{
  "model": "image classifier",
  "dataset": "retinal OCT scans (Kermany 2017)",
  "train_examples": 98430,
  "image_size": 40,
  "crop_scale_min": 1,
  "horizontal_flip": true,
  "translate": 0.12,
  "rotation_deg": 5,
  "targets": ["finding"],
  "num_classes": 4,
  "arch": "convnext",
  "isotropic": false,
  "norm": "rmsnorm",
  "activation": "relu",
  "mlp_ratio": 4,
  "inner_norm": false,
  "moe": "soft",
  "num_experts": 16,
  "moe_every": 2,
  "expert_mlp_ratio": 1,
  "slots_per_expert": 2,
  "shared_expert": false,
  "patch_size": [2, 2],
  "depths": [2, 4, 4],
  "widths": [64, 128, 256],
  "kernel_size": 7,
  "mixing": "mixup",
  "loss": "cross_entropy",
  "residual_init": "none",
  "optimizer": "adamw",
  "lr": 0.0015,
  "beta1": 0.9,
  "beta2": 0.95,
  "eps": 1e-06,
  "grad_clip": 0.5,
  "steps": 11900,
  "batch_size": 384,
  "epochs": 46.4,
  "lr_schedule": "linear",
  "final_lr_fraction": 0,
  "warmup_steps": 350,
  "weight_decay": 0.1
}
Rows from expert 6 of block 7, named by matrix and row number. Rows with one number belong to one neuron. Each number is 128 + 24 x the weight over the matrix's rms, rounded and kept within 0 to 255. All counts start at 0. Numbers have three digits each.
# up: expert up (model.blocks.7.mlp.up, 16x256x256), inputs 128-255
# down: expert down (model.blocks.7.mlp.down, 16x256x256, transposed), outputs 128-255
up.197:130116110118113122114136121136149103082117091153123131134138126110110122149127110126134145140131153118109110126119123100111139135128130121111134127131121161114128120158102147095129128144164113124098114130158126133120142123105132113124124116110133108110145127128138143145102112109132111129105126125137144105134124104146097122119132104147148132116113134116138101115140115136139135146097
up.198:149119132124108109095122139141124177163128115137139146138107143136139101115114102122124128145133117115160129127118115072162100162145136127154157136110122074145138146126156113147123112119099166143165146102090123130117134122156109150129164108116116128133122141123128150142097127138112124090098143160155139134115105171085124134119159135133154139128156098154112139156126141114119124127175
up.199:171135120105105155156121123132154106114128133108124135176130164102161119162142129144154133108126114151184116146162142096127176117145128136163143133165161114137126137179136101157096155137107098150152142128098114143152111133150127142095119122113192126126121139176084141137089132130107141141163130117131132113134128127116155124115109146143081159136108127105119143166144145128132120146128
up.200:104172149158141122086160151140114189163113120119134131146121101188183156141123082093097133111157116090140128132093120158104158111100140167098163127126129150096133097105141145138156102104149123115167134106133135122108102101093120082216135151070061099144149128144130169106082117144130123123104153125114128154179146167120120145101135127166143139107143143175128122074122158132096107099168
up.201:093135125141158118147125161170116113110121124115143112107126131135143142073117104166129097122142106112106150115070085131161135122096125105120119110131115130134118079153097147072116098099137105150096122160144102106063155148135138155112150120174121153071155117068158106103152150120109125094157132159121121163121141089106089076143151124092167113169118125140119172075150117097095127081122
up.202:102124166156110106163135153136178070128131118147142136125126139127127210132111125125109137117116099169121125122099130144172096145097109105125120102124118167122101082119127184123087127081134131097095130125151080111059140198153153195133075152219141134106162101100131136145191110138124121113095109143120114148138147091142147150139126129134155130151071161148064225117113122105088144102159
up.203:145132111104129134114128119130131215149145120066119135116117150122148108124117111135122118130135098095123121136117121106144134123143152096151146128152134120120128163113189089153130112166109153154164147108115118106145131113139121100113138119128117154133125144149102130090109132133139150127122176139157160130115122126108128127123123122127115106128130085169109121126122132150142138149149
up.204:136128139139122097155114111128145126131117125130123164130129140111145145143117125126137130153133126171134128130143131156129126101106134143114144141132124125110115125130142136145146121124129133117147128116155104127119105122103105109158139116109098090130138158119114133137093132082108136129142117122117116129146140140163128167143119131156118123103121147123125127114130121109147126109140
up.205:147137107109139130119130125153112157136131130094125143077110160135103123124113116119108123121150129081082125136132113082121126143142165097153135140139136141124109156107156076158108143187107137139144084101110136140167139115176143139069136104170132153116118128123100127112123114124153134097135170128170191070086091134126161124084119123113129137131141062158103141135114143155128137168151
up.206:110149124116128125137127130126137140129137119127138110124132127118126137138109125135135116124136134120122125127116134119130124108120131135114141131122128125099133132129114133129133134147128122127100131128128130120121130111133124132131129144131127118126130118132131124126130131125143140131126125126115132126111123128148124125131118123144141133115110129114118131129119130108139112134124
up.207:176156136102141112137131112145141129095139125086145107105132117131136169088122119123157134150138122117140130143116135124126159124145125117110137125121158102129104136108130118091113130138151137136141126117092117132123130134114151135107130124152114133122124153112111153151096136144132120127137152106119128155139110092104117126108115137130132128133136119129113144123161149111143117133132
up.208:082130089155142131121141125127142143149118126121151117154124118130149152142093114102150123135156138087094116117110124132108152153152126140099152086165116152122105092090138150112141102092144109122119124128161130110118109099078150110114149144087095075139159113156167118110121141135167118121143113135138152112184137127156179154121166087130172075146134133181127142104143191083154128121125
up.209:129119132108068148109123116070128128134148108149138135144114108086097148161138099099099100089128137134108113113143134113118126149128165104151133120148111141142132123129140143148120143138121098123099117135154124144152147138113120115139120118125148125119098103166153124115127129153155134075114127122169149104100086146158121152139127116143143100138128158177140092140169134166125135122126
up.210:093123115147142129111112148126115135146122110118120138128140138138108145137099116099152125131145132110106116119128120111122138132124152128105122102139129155102101104107131150127122101104156130132124138141168109134165132128108123131134133118114108103113144122123160131094129118120131138135122146124117171145134114143139147128101157132148162090153126130177115142111153175112134127131149
up.211:145151128158130141117128127127152136147154116133139125169102104150141131134128117125137139131130129100114108120116156137129113146147112145119161119138120132157144121113142143117121134098137118121127138142148124127110122130093123144148136127104090087133152116134158128116117143128133154129114130110102116094152128111136122160132125117130108108101113157166134114140122147116128145093111
up.212:107146126121128101114136173123119137129112120104129118126124122146125157138076111146124154122141120121154154114136151123133124064050150147099131094125177163093126113147129118097124116124146110149121134113131127131110113149090107060151112130139143100136124120138146149136106087111112141151091179093119139133133109132101096117119115137151112162105111125106098096090148172127096096107106
up.213:095150125129145145124160139112128119113120127123126111148124108152123159175103105106135126121124140080097133130099131148150140156142130131099143110144125151138100106131133170103144091113163093138075108170150133114133140143116120138110140154144107074143160095130152100094139122114143110112140135138113145139133147101159135108119145072110158090153133130153119132116147163134139159130088
up.214:167128111119125117097148121133147119121136122136138110144115122142129133129124126122145177161131113153148113143134123128143138139128097127106134127107128132129146146126108105089125108139140127154146122139109111116113118107125145145119146096135125125123137143108150131149115121146123105093110140156103097173139138114107118118120137138118172143120138114082106154144170123119117110145100
up.215:087151096166118116138135135136130119112117124113108130170126111161151148117081132109142140117152141102125129134126147101107157094115153154084108082151136164067093127144109145130142128083156099151110127149186156112120117121104130101122129149101100069148138098146188131138140093133147105111067174079120173129134150120153119135141118106128122105117130151137123100125118160156098151125086
up.216:149108126115121127088143155111103141115150097127114125134119139129118116144134114130121130112114118120112107118160148122118113085101160139128108128137146164085158123114126109101149139160119115135107147120148134136154131137126107132157142086130136110113104144143142113152093117131133119110119145104169120118133116118091139124130132119115106127109131128100141106140134153151104124103107
up.217:100140098136085116127107114104119120143126100180121159146098120133105126136076123135133125127107142143085112096146139101119122125122106137134132145143138155126101146117141159113155141123145090106080151153181126167154117107139145138148126117136129105116115095148101125134146092129164103080119134136142197097116135140184124146126146100142132081150137156171133112182137148156119138124122
up.218:184141123107152111115131108120147158171157125111150068132143154162125107081141144138140153164151130130138129147128118107128139168113100100127147144124140123144127159137105084130129090146100157147135058127092132086117107144125130178149130133153117153126153153117115124181081104144144117068146139109111136142126116130102156148116156130140168137106129086123126171140128140146150111152161
up.219:209154133089149122097113114144128183148139154079143104126143109185156127096154095120111142148111110103184151175092119093116147119147117100163150126124154088135139177114145085142147110100097166131186107141085133101108115111144127174122143086149114142128150180144119143124071151156124118090111139140102108151124124142068178157150132130126123099103144084145147167165115144125160124147134
up.220:086145112144101131138134152110139120075137114103134128190138108170133135134103119100135140121158165087120135129123121172108153107085125150094136117148153156092110117142111145103155129081188129119117089133169149126083087111087152070149126158093093108149139126121163132139141091142126142140096165140123165142153142159141090122110124107162103136111118146076116101078144164143143132126083
up.221:155127117133128120102114129113133127172142100138117132130122133120140126083140121127124131124121139138152110144158148098127102129128116118145119154136136137129138143172114088120129098140103104142134146158118131124128105109108139128133167099097108102141126138120158119128118104111149113097132119113106124134137117149131128134128153118126143113128128132107125124168118111140135118155138
up.222:111143142106088131119073099136110122113135076140100139116149128071081174132164143151102135145101151136078146095152121075143082155135149116144114108105104212163158162129127175112140142179129103090061110124117129122144120143128159147114101100124121150150110122144117152155123110132137100101134167106162153096098105126154179192124152116133124158174110121123100196123124118114122140151179
up.223:096078145133105119235125147100189083066128168119122147128130181142117207121138135099156129143127097149181163162132140134109123137094115118130164087136122101120086098100119142150073138117123134132105111107120097137102138151119144148144054164210134135125122099147110152165169108108086141140134131148091116117147120087144108140116117132148120131179082155150099173129127107121133149104139
up.224:105149123134112123120093155134109123147145131133124126113122128180144124128125129098155126134118120129166126150133137166133160088061146141087128115163160160079097139120137153146131121117168126121134131079152124157101115070065116093175099148117099090136155129134151149139108089123110147098143173124092142132160121122112120135109129185156123115121118129125118121094142130112133098113149
up.225:173147114116105143121134133135146165163158152108150089158127128162174138108133114142091145121102136101146130160073104113145115131153131102142164136112136106119129164101171074167115090107100177160217095156068142123119162090164094171159133138129105144153154172127108122097087138147123126101094131144114120158135113149067148145141158134131133120086142069138117165172136137152127145138154
up.226:192128126124167129128160152153123090107164110121115058159153124139130105082153116118167125187113115138137146148080139121137153129107073139129147137127155097120137142140104093132126115116129115126124115140074137112135116134122142165137141106146106107138170170114130097147093120133131116098116132120096108155132157100086138123137110109121143134098139119111139136124171116114152108145106
up.227:104152100154107095146117144115140125133152132130103155131131114147150128149116122111112126137122118146150113135135131167099134107081152157099157120157140113124123109155126152129139157100133120118144116113161111139110122091077133098173133149092106086133153168131133154123076137086095143156132149109104127118152120142131144149127102150167117123110119140139142102113126153104137122128122
up.228:101125142138158095163096102162175072134139114172128142128123134145141183093109139129157142131084121179152103170172157142152082121127102101154120148084120123147108108183112159146098136120119158089136158114136085118107120141163135175139112174144135128132145100139088127114155100095093124146139096131096111143136141155136127142150145129131154142158098155095085172150121122112121106146194
up.229:133124117127128132127120115149125131124145125118148098160139135146128118116146112132122141137147135109119128116105122118133119130143137147138134114119133148124135119118146141145114151136147116129138149131113118142122141132122129140130128106144124127131151139135117126122128136120119133131124141129125140088136135132138123140122111141128116112102130117139109148140115121111120148139110
up.230:200147147071104136084135099116121196154147115110159124122133128128152144138145079127101088105131125124138126119086142093101148128152153079174144127186140130091141150092153130168100118153101163111158104132103108104179141103150113162089157080135169146133092160154131128081101147190144129107110168093176138134093114130103209149137159132115116091124137063170151130139100135136148105147119
up.231:137127100123080124096163129129093123167116085158120191151129121107133114137139103121104125092137134125089102104125150096108119134152151154157114152146107165113129134151134138112173133140097117127103140153160122142158114148136112108119165100115123098107091144165174123123116122133163128114085130116172133095108125147156117173158125093126127094122143139158129070148141155164097134120070
up.232:137125124136111108110117156125154155158154100148107137149094143132173101118127109137141146118105119103169107175109124092162120090079141155167162110080140104146097145099107116168111060142073126161199124101130133149112132142111115143162121140113132089157118165133142114134091082123127150139107163146083140142114100163136134161094116132131122131092125089126107138180149154139134116108167
up.233:125106138165091144161118139150160088123152121132135139158137122115149198118104136127130129124131112171088154121126129152173093158120116096125127139131134165161117112105116154138070122108119172091124140096127113135137120195161137200145092137212129133151145124099081158115166098123081117145144126152111130108142120100140164147127133120149140103170094126148078215133117158145140161138113
up.234:126125102136109104160108156122144137132138128132133117176112134144155124146117125140126142166128128124115102128136136153123116078145133166091139127173141114126118132135167149138141130097140162114126129127152123144121113086065132094081137124085084096148139133125135140127075123142142125133145145130118148115155117143153109174114097134163132119103111156082142098102127150126137125132114
up.235:149127116152133124133120127157133140135136116115147128136118110152145152108131134147108148133142121103150095127106136146134117104141148143143119122099151135121125139134143130125118127108133108174148133127128115144112139131140120131135140120141115118154124151121143123130128125119140157146119151113111132125128120126129148145136136100134105117100094120134134129135116125123108126149115
up.236:110125099102132138102143117131117120092139059164105095150118119149091147125120119078145166126118136105092128100123144122102109143165140135122115098157122193120140127144114153067129156123166100134083102158144146106090114145080162112131147111136111094132122113124199118134148106132137110096079118119120142132137142112166139134138140110140139123138104129114151108137153109147118130139115
up.237:106146103116094148087151130112140118091125076165137125154116101093073145145129096105112127129122146142075127082127144108110121148163114100122138127193135186093124122119132146099142142130175104122083103184177157155149139150135145121115111111145126098135114116132155121126159105156152118080114111112163183084110121068177130160134144088140129099142103148136140109204165125173131145158102
up.238:137141131134126124130107120136123138118141124126129133124131124124132132125116121114140123127111110132120140137131120143122124121117129140122138124118143135115122129129120109120122134119137125119140122125131118137132113137117124131150117134108125130121128126124135138124111126105129121135127135129129129128142116122122120121113133130130135120149131124128119125136136143124129144128131
up.239:126122142127141128091144111119127170108121137117131091135119105173197137121115077122109131146143127104137132140106108156092195151120092144074154133117161146080121108084106154103149109091127154128147106167106144107122109063087141098122149152097056112149141136116138139128051152153137124110131171146102081175183147127073166139150139120134172129133128131139129134086125131102128104118134
up.240:107134139137137117164124118136138112143143147112146182117131130124137138141107137129137128128106126145140110123161112163136159132111122126107117149120122100135102133139144167140116134121134164127121149126122089170114134107152145121156136157122117104121163134134100149089139139122111131161130146156102131117148138117122158131120151137128139129157133142126123142125133142087151112129144
up.241:139121120078070147075140125122124127125144087156116144122117139076095150138136087125099114121123146125076101076154131077115121169155145103132122138139132201135124148101137164078135138157149124089067098138130133121195130113133166151093123061110106140119086116141143149142134123146168108074097154080194155099109128121158201173133180100125120136161129115148149132137129126155091133176133
up.242:119141120122138115093120133130142137107141119134139133169161093159121124141138097103125148188117111126135107101119138154112143109143127150091134150121120129075160121103107151085151096128141123079154087115128118114093112083038131082117172147109077071151169157122151118128074133135122119138115162117099107160161122143134145200144147141140153146091116158123133115082132126081128103145116
up.243:181133113104122140138117113144142112125146161127096079145123126143147130090149134123123154165143110127143125147125132136135129084133118129167151133149130106126135140119125071159135098118122136139159134166127125136146129122130154193151146112101122139137125155138075141157115101137140114123099122154098119108110145114100158116118134156129111121104133121070102155144124117130149136141090
up.244:143123138111114115133076097139132153117126109135141108129099141137145116089139122138114132147105119100149102144110120094144098131147144142137151130114132096142133137093124124151097120108133129174139110125139090148091147154149118140111108112095120139131108169121148132166121122156130141106113152155114163148136111159130100169102122127109121092118108098144104135159150145127112135152145
up.245:136159114110072140097154145097121127154102096156127182140104106113132129167130123112079103078125159147083112112118146107107108124154128114149142161142109153110128142104162130117157130144131149094123143149144122142193122121156112146122163112111126133113083129175131131091126107162165114086103117108179134106128117156157150174146136078162131093117136150179147084141137159160124122124119
up.246:154155114136121116124106123148147177131138128103151113126088142163142122106114124131122150130129133088140134146101110121148133123142120113141149106114140096152128162091187109144121089124108174178174109124106135149114149133155131130163082154138114141135116135149113119101108122144146139111097117129134138157119106152086128177100128152139146154104135103158108177167128119126145124134177
up.247:193143124112180097136143101170143097124128128112114087105130101165147130048145125122159112200107133159144139159113137105133121127115092118145146122092142122116147144136078063089132099119099160138129123153049149111122121104139141175124150072130129114133171156116094109189105115129097093097127120106086091158113136109094140125120130141134190129141104110114127153141170131123152087171123
down.197:120113144129111153116160126144135133105134117117121111124148131115082121132148132120142115156137137139147143101098113149132132149118104127133123131117139176133125121142097136116116129130153132090138143141149097136136101136134125119135133123118127134121145131088134121124123145104115112121131120130144130133118109120126129120144130130127135125121133133118136135133142129091108142136136
down.198:134131124113159121103204151127112159131116098146083111111160120111106118132111128118135109125144132149113150146122132097160146107156146135126149132095110106151109132126107142145129144159145141153166110106131161108106144144111175124114178149128109099120120181103133114139125195138127126141136125145141128097137155097110157179134118132117114142157167167115118137098112143082159093103061
down.199:136113140112158114119179132121123116185104126147142118110115150105107096104125120127143136135169141094100103133135105149145148125120080154129128079161121114114137143094135160143110164135139197114160125111134134161133157128116129126128112130109151125122127138127106165128140167140101119140106148129165115156143111105144164164140144127107142135112115116139106148146116129098132147132123
down.200:160192121117149139099142153132152150154108138146154116086132130161114163143106117149086124123136091140113174131121128098144102133139140064111116152100101151156090117138095118160165133168132095177119146105133087120133132127139162105133204141113070149084120143111128131128158111131128114097103147126130139128102165120091137098142095147132086147148168128124101146076104166120130098115096
down.201:124142133116091115133171116120135083132145195096135079126110138149147147134118114114105152105087098096076081138175138132149104124165193067089112153127134136092108122135147094157142108118169128155108158148078144133112114105138131149164157121141148152125120098115119132126124105115170082154122110136116149137107094141106161087111132099094110144067083127116089146164103137133157128065139
down.202:131110108137107114161162121122063089163150178118109138162189123153115148100059101138039130112083164078129093085100152103125077072114109125092118125105158164081119182158163125182101057109091182105101106137131215072144132104126162158148153170159141115187103080114076131118121212118116075138138106129150173094122072126157158144124152092134163141109090154126117152162123156039111169096194
down.203:114111115133145123131194142125101137097124108126081117166142111107094131095106145127134110139127146105113133149136122143147128098133124145125158127114092079096121136119132156134114140144120154131139105127136162130118130118093154146119138101113135085099149172152120134125120206136123152155119140142138129112152176101097110163132137136133120141124165131128091122109126136086159101123098
down.204:150136120111141130138119117120102139140129155135143145144134139163106136105094156161131123138120132132136113106115126097126136112116119096119137117129122162123143131130120100161140128150123124118124113089119143112124140158122137109130144144122110113132132140134118116126115134141114157103116110134143111139107167144107130126155109135162102122163118167139143125081126139121111139123129
down.205:135079111129131153161196132144121123098121121122099129166154126112107147084096148129136107139128148114090120115131121152152143100149101140122130148114104086093128169097132125126117128142146152134135090116143161144101113124083124108080122106114135085091161187119136140123102190096105133138137122147140130097134164080091106158128157147115151127102178125129102122140127130083166112133127
down.206:131128110126106129124132145131129137145117114158126141137128129129128134145138112118124132124119118124137129123122115128111132110134122140139136136133125131132138142129143132129127118110122141137128136134138113142127138125112133123132134123129114145127104126128119118143116134124124134151141112114133137133134110148124117120139119111117128132098126120130117136126125136146119129134123
down.207:138135132135132124116109127131147109128121121141159129135103132130121120134144133143133145146131105112121123164142120164110112124131137138145121119145134116128134115126110137115114132127128144145123145118109119166122114141144127134135128108131165153105138138110123134137139109155142120135122132124131128133104149094116158138141132112107133131121124104141131141150135148173128153147099
down.208:143184117129124119118179151146154148128142165125143126055112100146146139181109114138080120132137067149134112124128134105152097135118174084115128150141107143122155080118153143149148092096119125083120145171110105111147112122128148142165155127174115198120148128151139160134126122132127095105102146137131153149123087116105134100105077137124090155160089122112145123093144133107136140077101
down.209:147124154116170166109250140132105142123103094130119078128129125130107127126118100127113139131155117141121155118125112118128135134115115093104124115095133137134118168098113133123120151148179149112142156107159127131136152138120104089118118156110140147096149118123099125052150186119087095126153139127149123144127124088153148126144108127140132135124159127100122136133128131027123119117090
down.210:123154115135149120132132137144137124123110126125126112123121115115131129142114136140107126115132110141146111107131141122126128141114159090110147136128126143143141132120144129129126167105128133096106154152096120121132115147113145121151126125120104133118129129163132164129151115138136120117115123142121141150134123102141140103131097122140105133141121120123139111125116127126130115113114
down.211:121158133117131120128175119107126140147127158131099138116122140144133120131088121102090132140146114138121116132108127146142147113160142108136118142119140140136154127187110150133118121107089126125108128128113158125143125117135158105138128142132115140143126133116110151141124139155140148108118120125114135137127125137132119102142117100136131140168089121118119110099128106106100100112109
down.212:144153129135121098102139125125145155136099122159125122111146154090115128124137117153103134109132133122130117125127124098148121149108137112138144124122121163153116138077098129127167123145127088095114133146151106107130128131134133114135088125127107149126125139155129116141127142121117125105138133128124149158119102115135124125123118110142104131136105114128122123096135133107117107134123
down.213:153160126121141135118199123146166122120110154128124098109129111120128128151112142107083115127084086121124096143144124099135112139119171117098106104109153149105132121108123157124146113104127110063119167148143156124164105120124165123144088122152113193147144128135105152083144151109126113132116116125133116176151085101138150077124109114140113154107146130111098129132155102108131133090137
down.214:173131137143145118111137132113160120125127119152143138123127116146144143154107129130102125158140110108141114149133127152126113143145161126143137113144145086141134114146144163127131142118165118112157151141127132164133103131131122119134157134121138132125131155109143129130135088142124108115108141121126131180120135134132166146138155144106142133102118135166117131146123158177096126104119
down.215:133132156117129137103209118145169175119100118166094105104166113110096141114114118130099120119126114120132113092152123085121120137095160118101152096138128166133136140106101131140149109124113088059122135129135133116149128134132160125153104101138100180138146122114093117089155173102112093101145124111145160174129093092159137112131114087175091134146143130140101130084123144072105120145137
down.216:137133118128142153115208148153095113113087133133112045146125129128127109115168127168137118119118138106149136117144126115107134132112133119108100106101135142142121160087116111131126119133144151099124132087165104106094140124120116107111144140109126136114118147105121104091091164140118113136162168105122135109126110074134116147145114122144143114124153119130131122104118103066128115141111
down.217:136130160129108156106245116107172138120120133125092126118158112142117139114118125121108136145124136141128116116122113115160105129079105110128114107095138144103163132141113115097112147093143137064141122128167151127146108136119155093097084108125112181137158135098130096080144186098072115113170152119120126169134123054169131134159133138155105146126137145109127136123144119049080164125106
down.218:164122153138126131108115129094143140148123127133155143141088132158143105137153123129122133152132113140104121163111125183140132127134146157171111100133133062150144116128125174136139141149182113143134137142117094170119125116145141122124171102118152129095109160093158118110111096140111128152100116150152131144132160143122128135141178161100149118090140123161115125124128158169146100134108
down.219:154103162123157115138215122105141128132134109111091154154096115113110103150125117111136122164153124108098122182104122176148124106126140176161135127123095070131161098148114166157117120169130128157152135132122137147095123115140153138123218101096163111082114184075130148129134145141142144149113112139155122106162181143116138183141161164098149126131162132168113134133108118137131110113068
down.220:138162138111166141090172143161174153105115132149128102098084115142097159138107125124111100127118115144137114130144111107149114154090110098095130082115129168141079109143087122129156121153111074118115154137123067130148111131141147109113137123120094195090138143147109142101136147100095129094139126126164114180133149128143130101140119116142105105152150133138110131092119121093097091161088
down.221:136129120124115097109123122119151131145136115153125124137134140122114123145135091159143116123134141121144114136116145157142130131133146145139144120118117099132159105143130131132127153096139128109149113139132126159132135127149129123134099116106139138139123162101144115165140144133125131137124151131128145138136131129123132145147157146109149118105096098153125122139126128125099146134133
down.222:133098096129095144123192133138107131191121094141103114146152109136105129128163127163156114127108156099130134105083115160131094094108113138140126148142131061135169124116156106141114093119188158172175130107129172144112110129128129115127157139157153109179139145071140084108109173128102112169115166121159115111120139069126139183159139129145148133128129085147132128130122164075134121078151
down.223:112101145118141129190167132100091108186153180126131143151149126153093104120078106115127126096134160062134112090139140106128105111140084136109127131149121169097084183134133097167100108134123213130112134156125179100129143106119132153117093189151132080122103095122084144107146242118123120124165120127164143130122096140128138160120141104148165134107078143147130146150116148022124150138143
down.224:132174122133120103114086103131147134104128150145148138081127134137099139142125125145117124092128096120125151106123132085126133158120123102117155138133125171153119126101119094147154125121113079096114112134148074108139132142133159142154149126124093135116086113155114132139128110122136110098143110129153132176114132098123132118139100105146094111166110130120129106104136154125104129151132
down.225:150138140124148146076201145119140162147133078115091140144116123104100128139134134096131128139178135132105142164131138180165134110163130150149143126108099061143137094145144167139107141162131112182161108110154151162087109140127142128108182077109123117124118218100155133125134163116126147149099135162152110118163194145124127157166149120109097137157150136142109138105125139138152060106085
down.226:142118144119129144104156123133153102146112132129139133117075132122126129142143123141133116151165093117102124155148128186148123121137129145181099112165137099123148124145108155121146122130166128113143131142097106160130128121155123125130178094133184199115122160125138144115139122120133146130108111142148149173157148157144121155148136152071155140103130094156113121136123128167116114119122
down.227:153172128128143126124095109109153142114135154170150174108106133162119111126125137172118117120128120156142134151086143122125149100125104105115127132126124159149132100104112139154126092127109123120116118115140114097128167154111173097132188156120123116117113146139129143137124146149134149131147102141147160144101144133116119111136125107139096130206105155112152117091118110117121116151099
down.228:135095132120106098161095098078102090176148197145156155143149111146082090087139090109129103091102158094123075094138150149122141068116081169127118126146129125105155170138159102172108130094121183107105102126118176134120145114119156125122110156127161064125113098098116123136118176141114127160140083107138125090101127124142124179144165121125198163080088158148143152149155132103109164109171
down.229:153128129135148132112159130136132118140144119123113120122120129122135124147154133110118147142152120112119140169104121137136147125148142131145119124124136096140134126144144141108128134125142138149116132123113136134136120123115128102147125110124135168130132149108125140111144113108147151132120114141155127118130136134131104116142113139121129126115128124138112113123143124128130105130140
down.230:120107159096149130126255137133114127129075096129089105120116132113073078114118108103130147164137126134107156155118130189170142128120127137110129109128095083131143137078125150161128155181140172131147093074119157151115163117093131104106184117092140114095137172114100137078116192127104124150138124108159118123134155100116135134143148130101139142152212122145084132122107106112163122116077
down.231:129135150124149158109251146139120160139115097127065083127139140119107115120147138131139140129132123119136146105147108118160160149103119111113115126103113163142122182101108105123130132133147150086147132096171120112116151121126123089137098123123135155113156147110108096061155217136084120117167131117162117143125121079146152133148117139150127116115167147111110114095112124041120132129107
down.232:142122136120151111103185144130146183158114065168119133110184096132123120129120123135103116116139159139107130143099116148161126100131143168154125096141121075140121086118115142123144146129123112177166116139134176129127130149110153100136171119132092126118108174098141083137149190129095129135113149146130134115187151119122122174162156128149129122164146150141125128102119174076123111114099
down.233:119063152133135116158141100112088077187146172109119156155142119166091111132108109102132113150113149088119096115112163142115095104108091157116132128119133134109117184159166115169091123141098205124111101132121178135123129100130145135106122159141169093127122082097063153130109197106127110138143104163149133139100104125155144144133145126113171141124103115153128163170136147079123145128162
down.234:134138129139143101123143105130158158117134142131127150076153138158130127149116154161116093108152131141140127107086125112139133139134129103118138114105126153133111107129100118138144113096140124122136118125106111074157146139117135110133117134134094142139110112119153135139101144128099148097110112148142103160141112115126128107159102130151115117152107178121154117080141132114107127137113
down.235:116149141123124137113159127142150146111139118140113121127135125137110132124141136116117148138123130116135125138123131125149132138141126123138117118127133106128140131148131151113122121117123116122138120156115130125144123136131126127119103132099128141138113131110133123131136148128111137099126128136098131129127141145107107107132149126124112127129128112127087125143133149130122089137123
down.236:161117157106123141129245122157153141121132124160088091136134096123130132152121113139117121163102104112108111102170124117194082150072160128125103119107134168101116131128093115139146101105152112059120134162157110131176100093129180114142120095180147201157149128104071124098159181114118073131116147099132126166159103109155141140140125144122131146109137111138107136138145143045073128120149
down.237:134119173133132166089255128149163129142087116124080069141116106121101115134131105112112130144139146125134142083125117119144102137070121133139123092114147143148127135124108145100117140116176170047140152165166091136153125103129112078098116118153124198131162149075115101067144207112096091114128168104136106157144091083186153119167122130136128126117145093115113146095140113048073141120107
down.238:123119135137117123133129136138147140126129119130132129119129125129143132127118112133123127122130122117121149122113118104127131132119126138129098122134124135124113140107127147158126128132138130119123124114131135128116125128129120115131121126131136129139127128128113130136114133135117137122135125120122126126128137132127140124124121137125137134140113121121148134118141129116118120147130
down.239:157197121137133104099118138141178152113131149171204112066080146180165146186133108170086139119124077145130154171127116126141097122120144083134109153128104114169122071125134140144160109107135111139110165168122090137139121121148151109170215129146107170104089142111157163116132062124135112105092153133163141172137128145114127100139100161084092135137148103121139114085120176196141073095096
down.240:124132104132134111163061132117125103163124158146148141149117135125121103129124119116142123105132134087140092125136123123120143107146114122126128158141113109147139133099146144153141162109130125112098103102145109141126115132130119137114107141124146112104110131145113134153116136113144140127127124137134156097090101148101110130132115109133118126123068135113147130105119141156141132148140
down.241:152125117142130172110240134151126144171126068132086097146137122137122111133161111172160114149132155127153137089090129167130096132085100122147112122136125135145151169107128127117112098092181155129172152118184150131132152120117136092109123143158111134155142155075117065066121215131096116140128139113168123139138123080130135149180122123164150127136173104108111119119118146012115128106118
down.242:147175111113143109101124141135130172117101136124158121062094149168116132181111129180139106143151100142108130135114124117138141128108142084136120131126126157168130067108088158157160089142135119128124135135132068096138135138111141093118242139148105134096134150081122134143067132116089138130120157125162150141126114137121149109176095137109096145158146087124157107116112142140134102137091
down.243:158129130123121143079098146126174135148140140137144141115063126122133135156131123138102129123126096119132109156146115170153136139149148124185092118137136080150153092133101141116167148130134109138139134145103101170110112118149135134133137107123153172119121160089153140152140093130144136136104140135133106185145126144136115109160130150088132121091115106147096124148138144170090097130114
down.244:139112142113141136129170120099134156155133079130127124128141117136116127133100128129106111107171151135130147119090113137135136120137139138143127114119108092117131113140128143129145149130130133163147118157127146137156126138120147099107141136115148143139138145091122113136117132116106146135121085140134127143144149173116142159142156121112149128124136156122109104115116151105148110131136
down.245:143123168115169172100246151130127142122089097117076081124142135108095101094106130126128131129148127158130140126121120114150134135082116101115138096105131141139130148109103126106132166132148161083157126091149138110119159131114141083094106117104108165110168142119097074048158187115058128122164141129150109146127118054164156116141125134142114124161189137121120126105123112045086145127067
down.246:131135157124152125086159132124152168128139099139116126153156110125089132122106101102113098157166129152119126166120135143149120109128150158138140130099097091146122110141129155109150195133127112161153125111125149138130132125128135117116151122128130132108144201079139130118149137099093126131134142161121121131132171131121133129143178137127107127155163138139085151108115139116120079141075
down.247:180098135129107120094122102117181110145151175137163157138067111138128105141154111108129116161113094117129104161146139205128127134136111145203093105166124079127151104139122166135127136122153164152123154162101087160138085115154139130105166090120217144088168139073156144148124110133136120156101120144153145182138132186139163140148149153086169130088094086187110159201128097179117144090111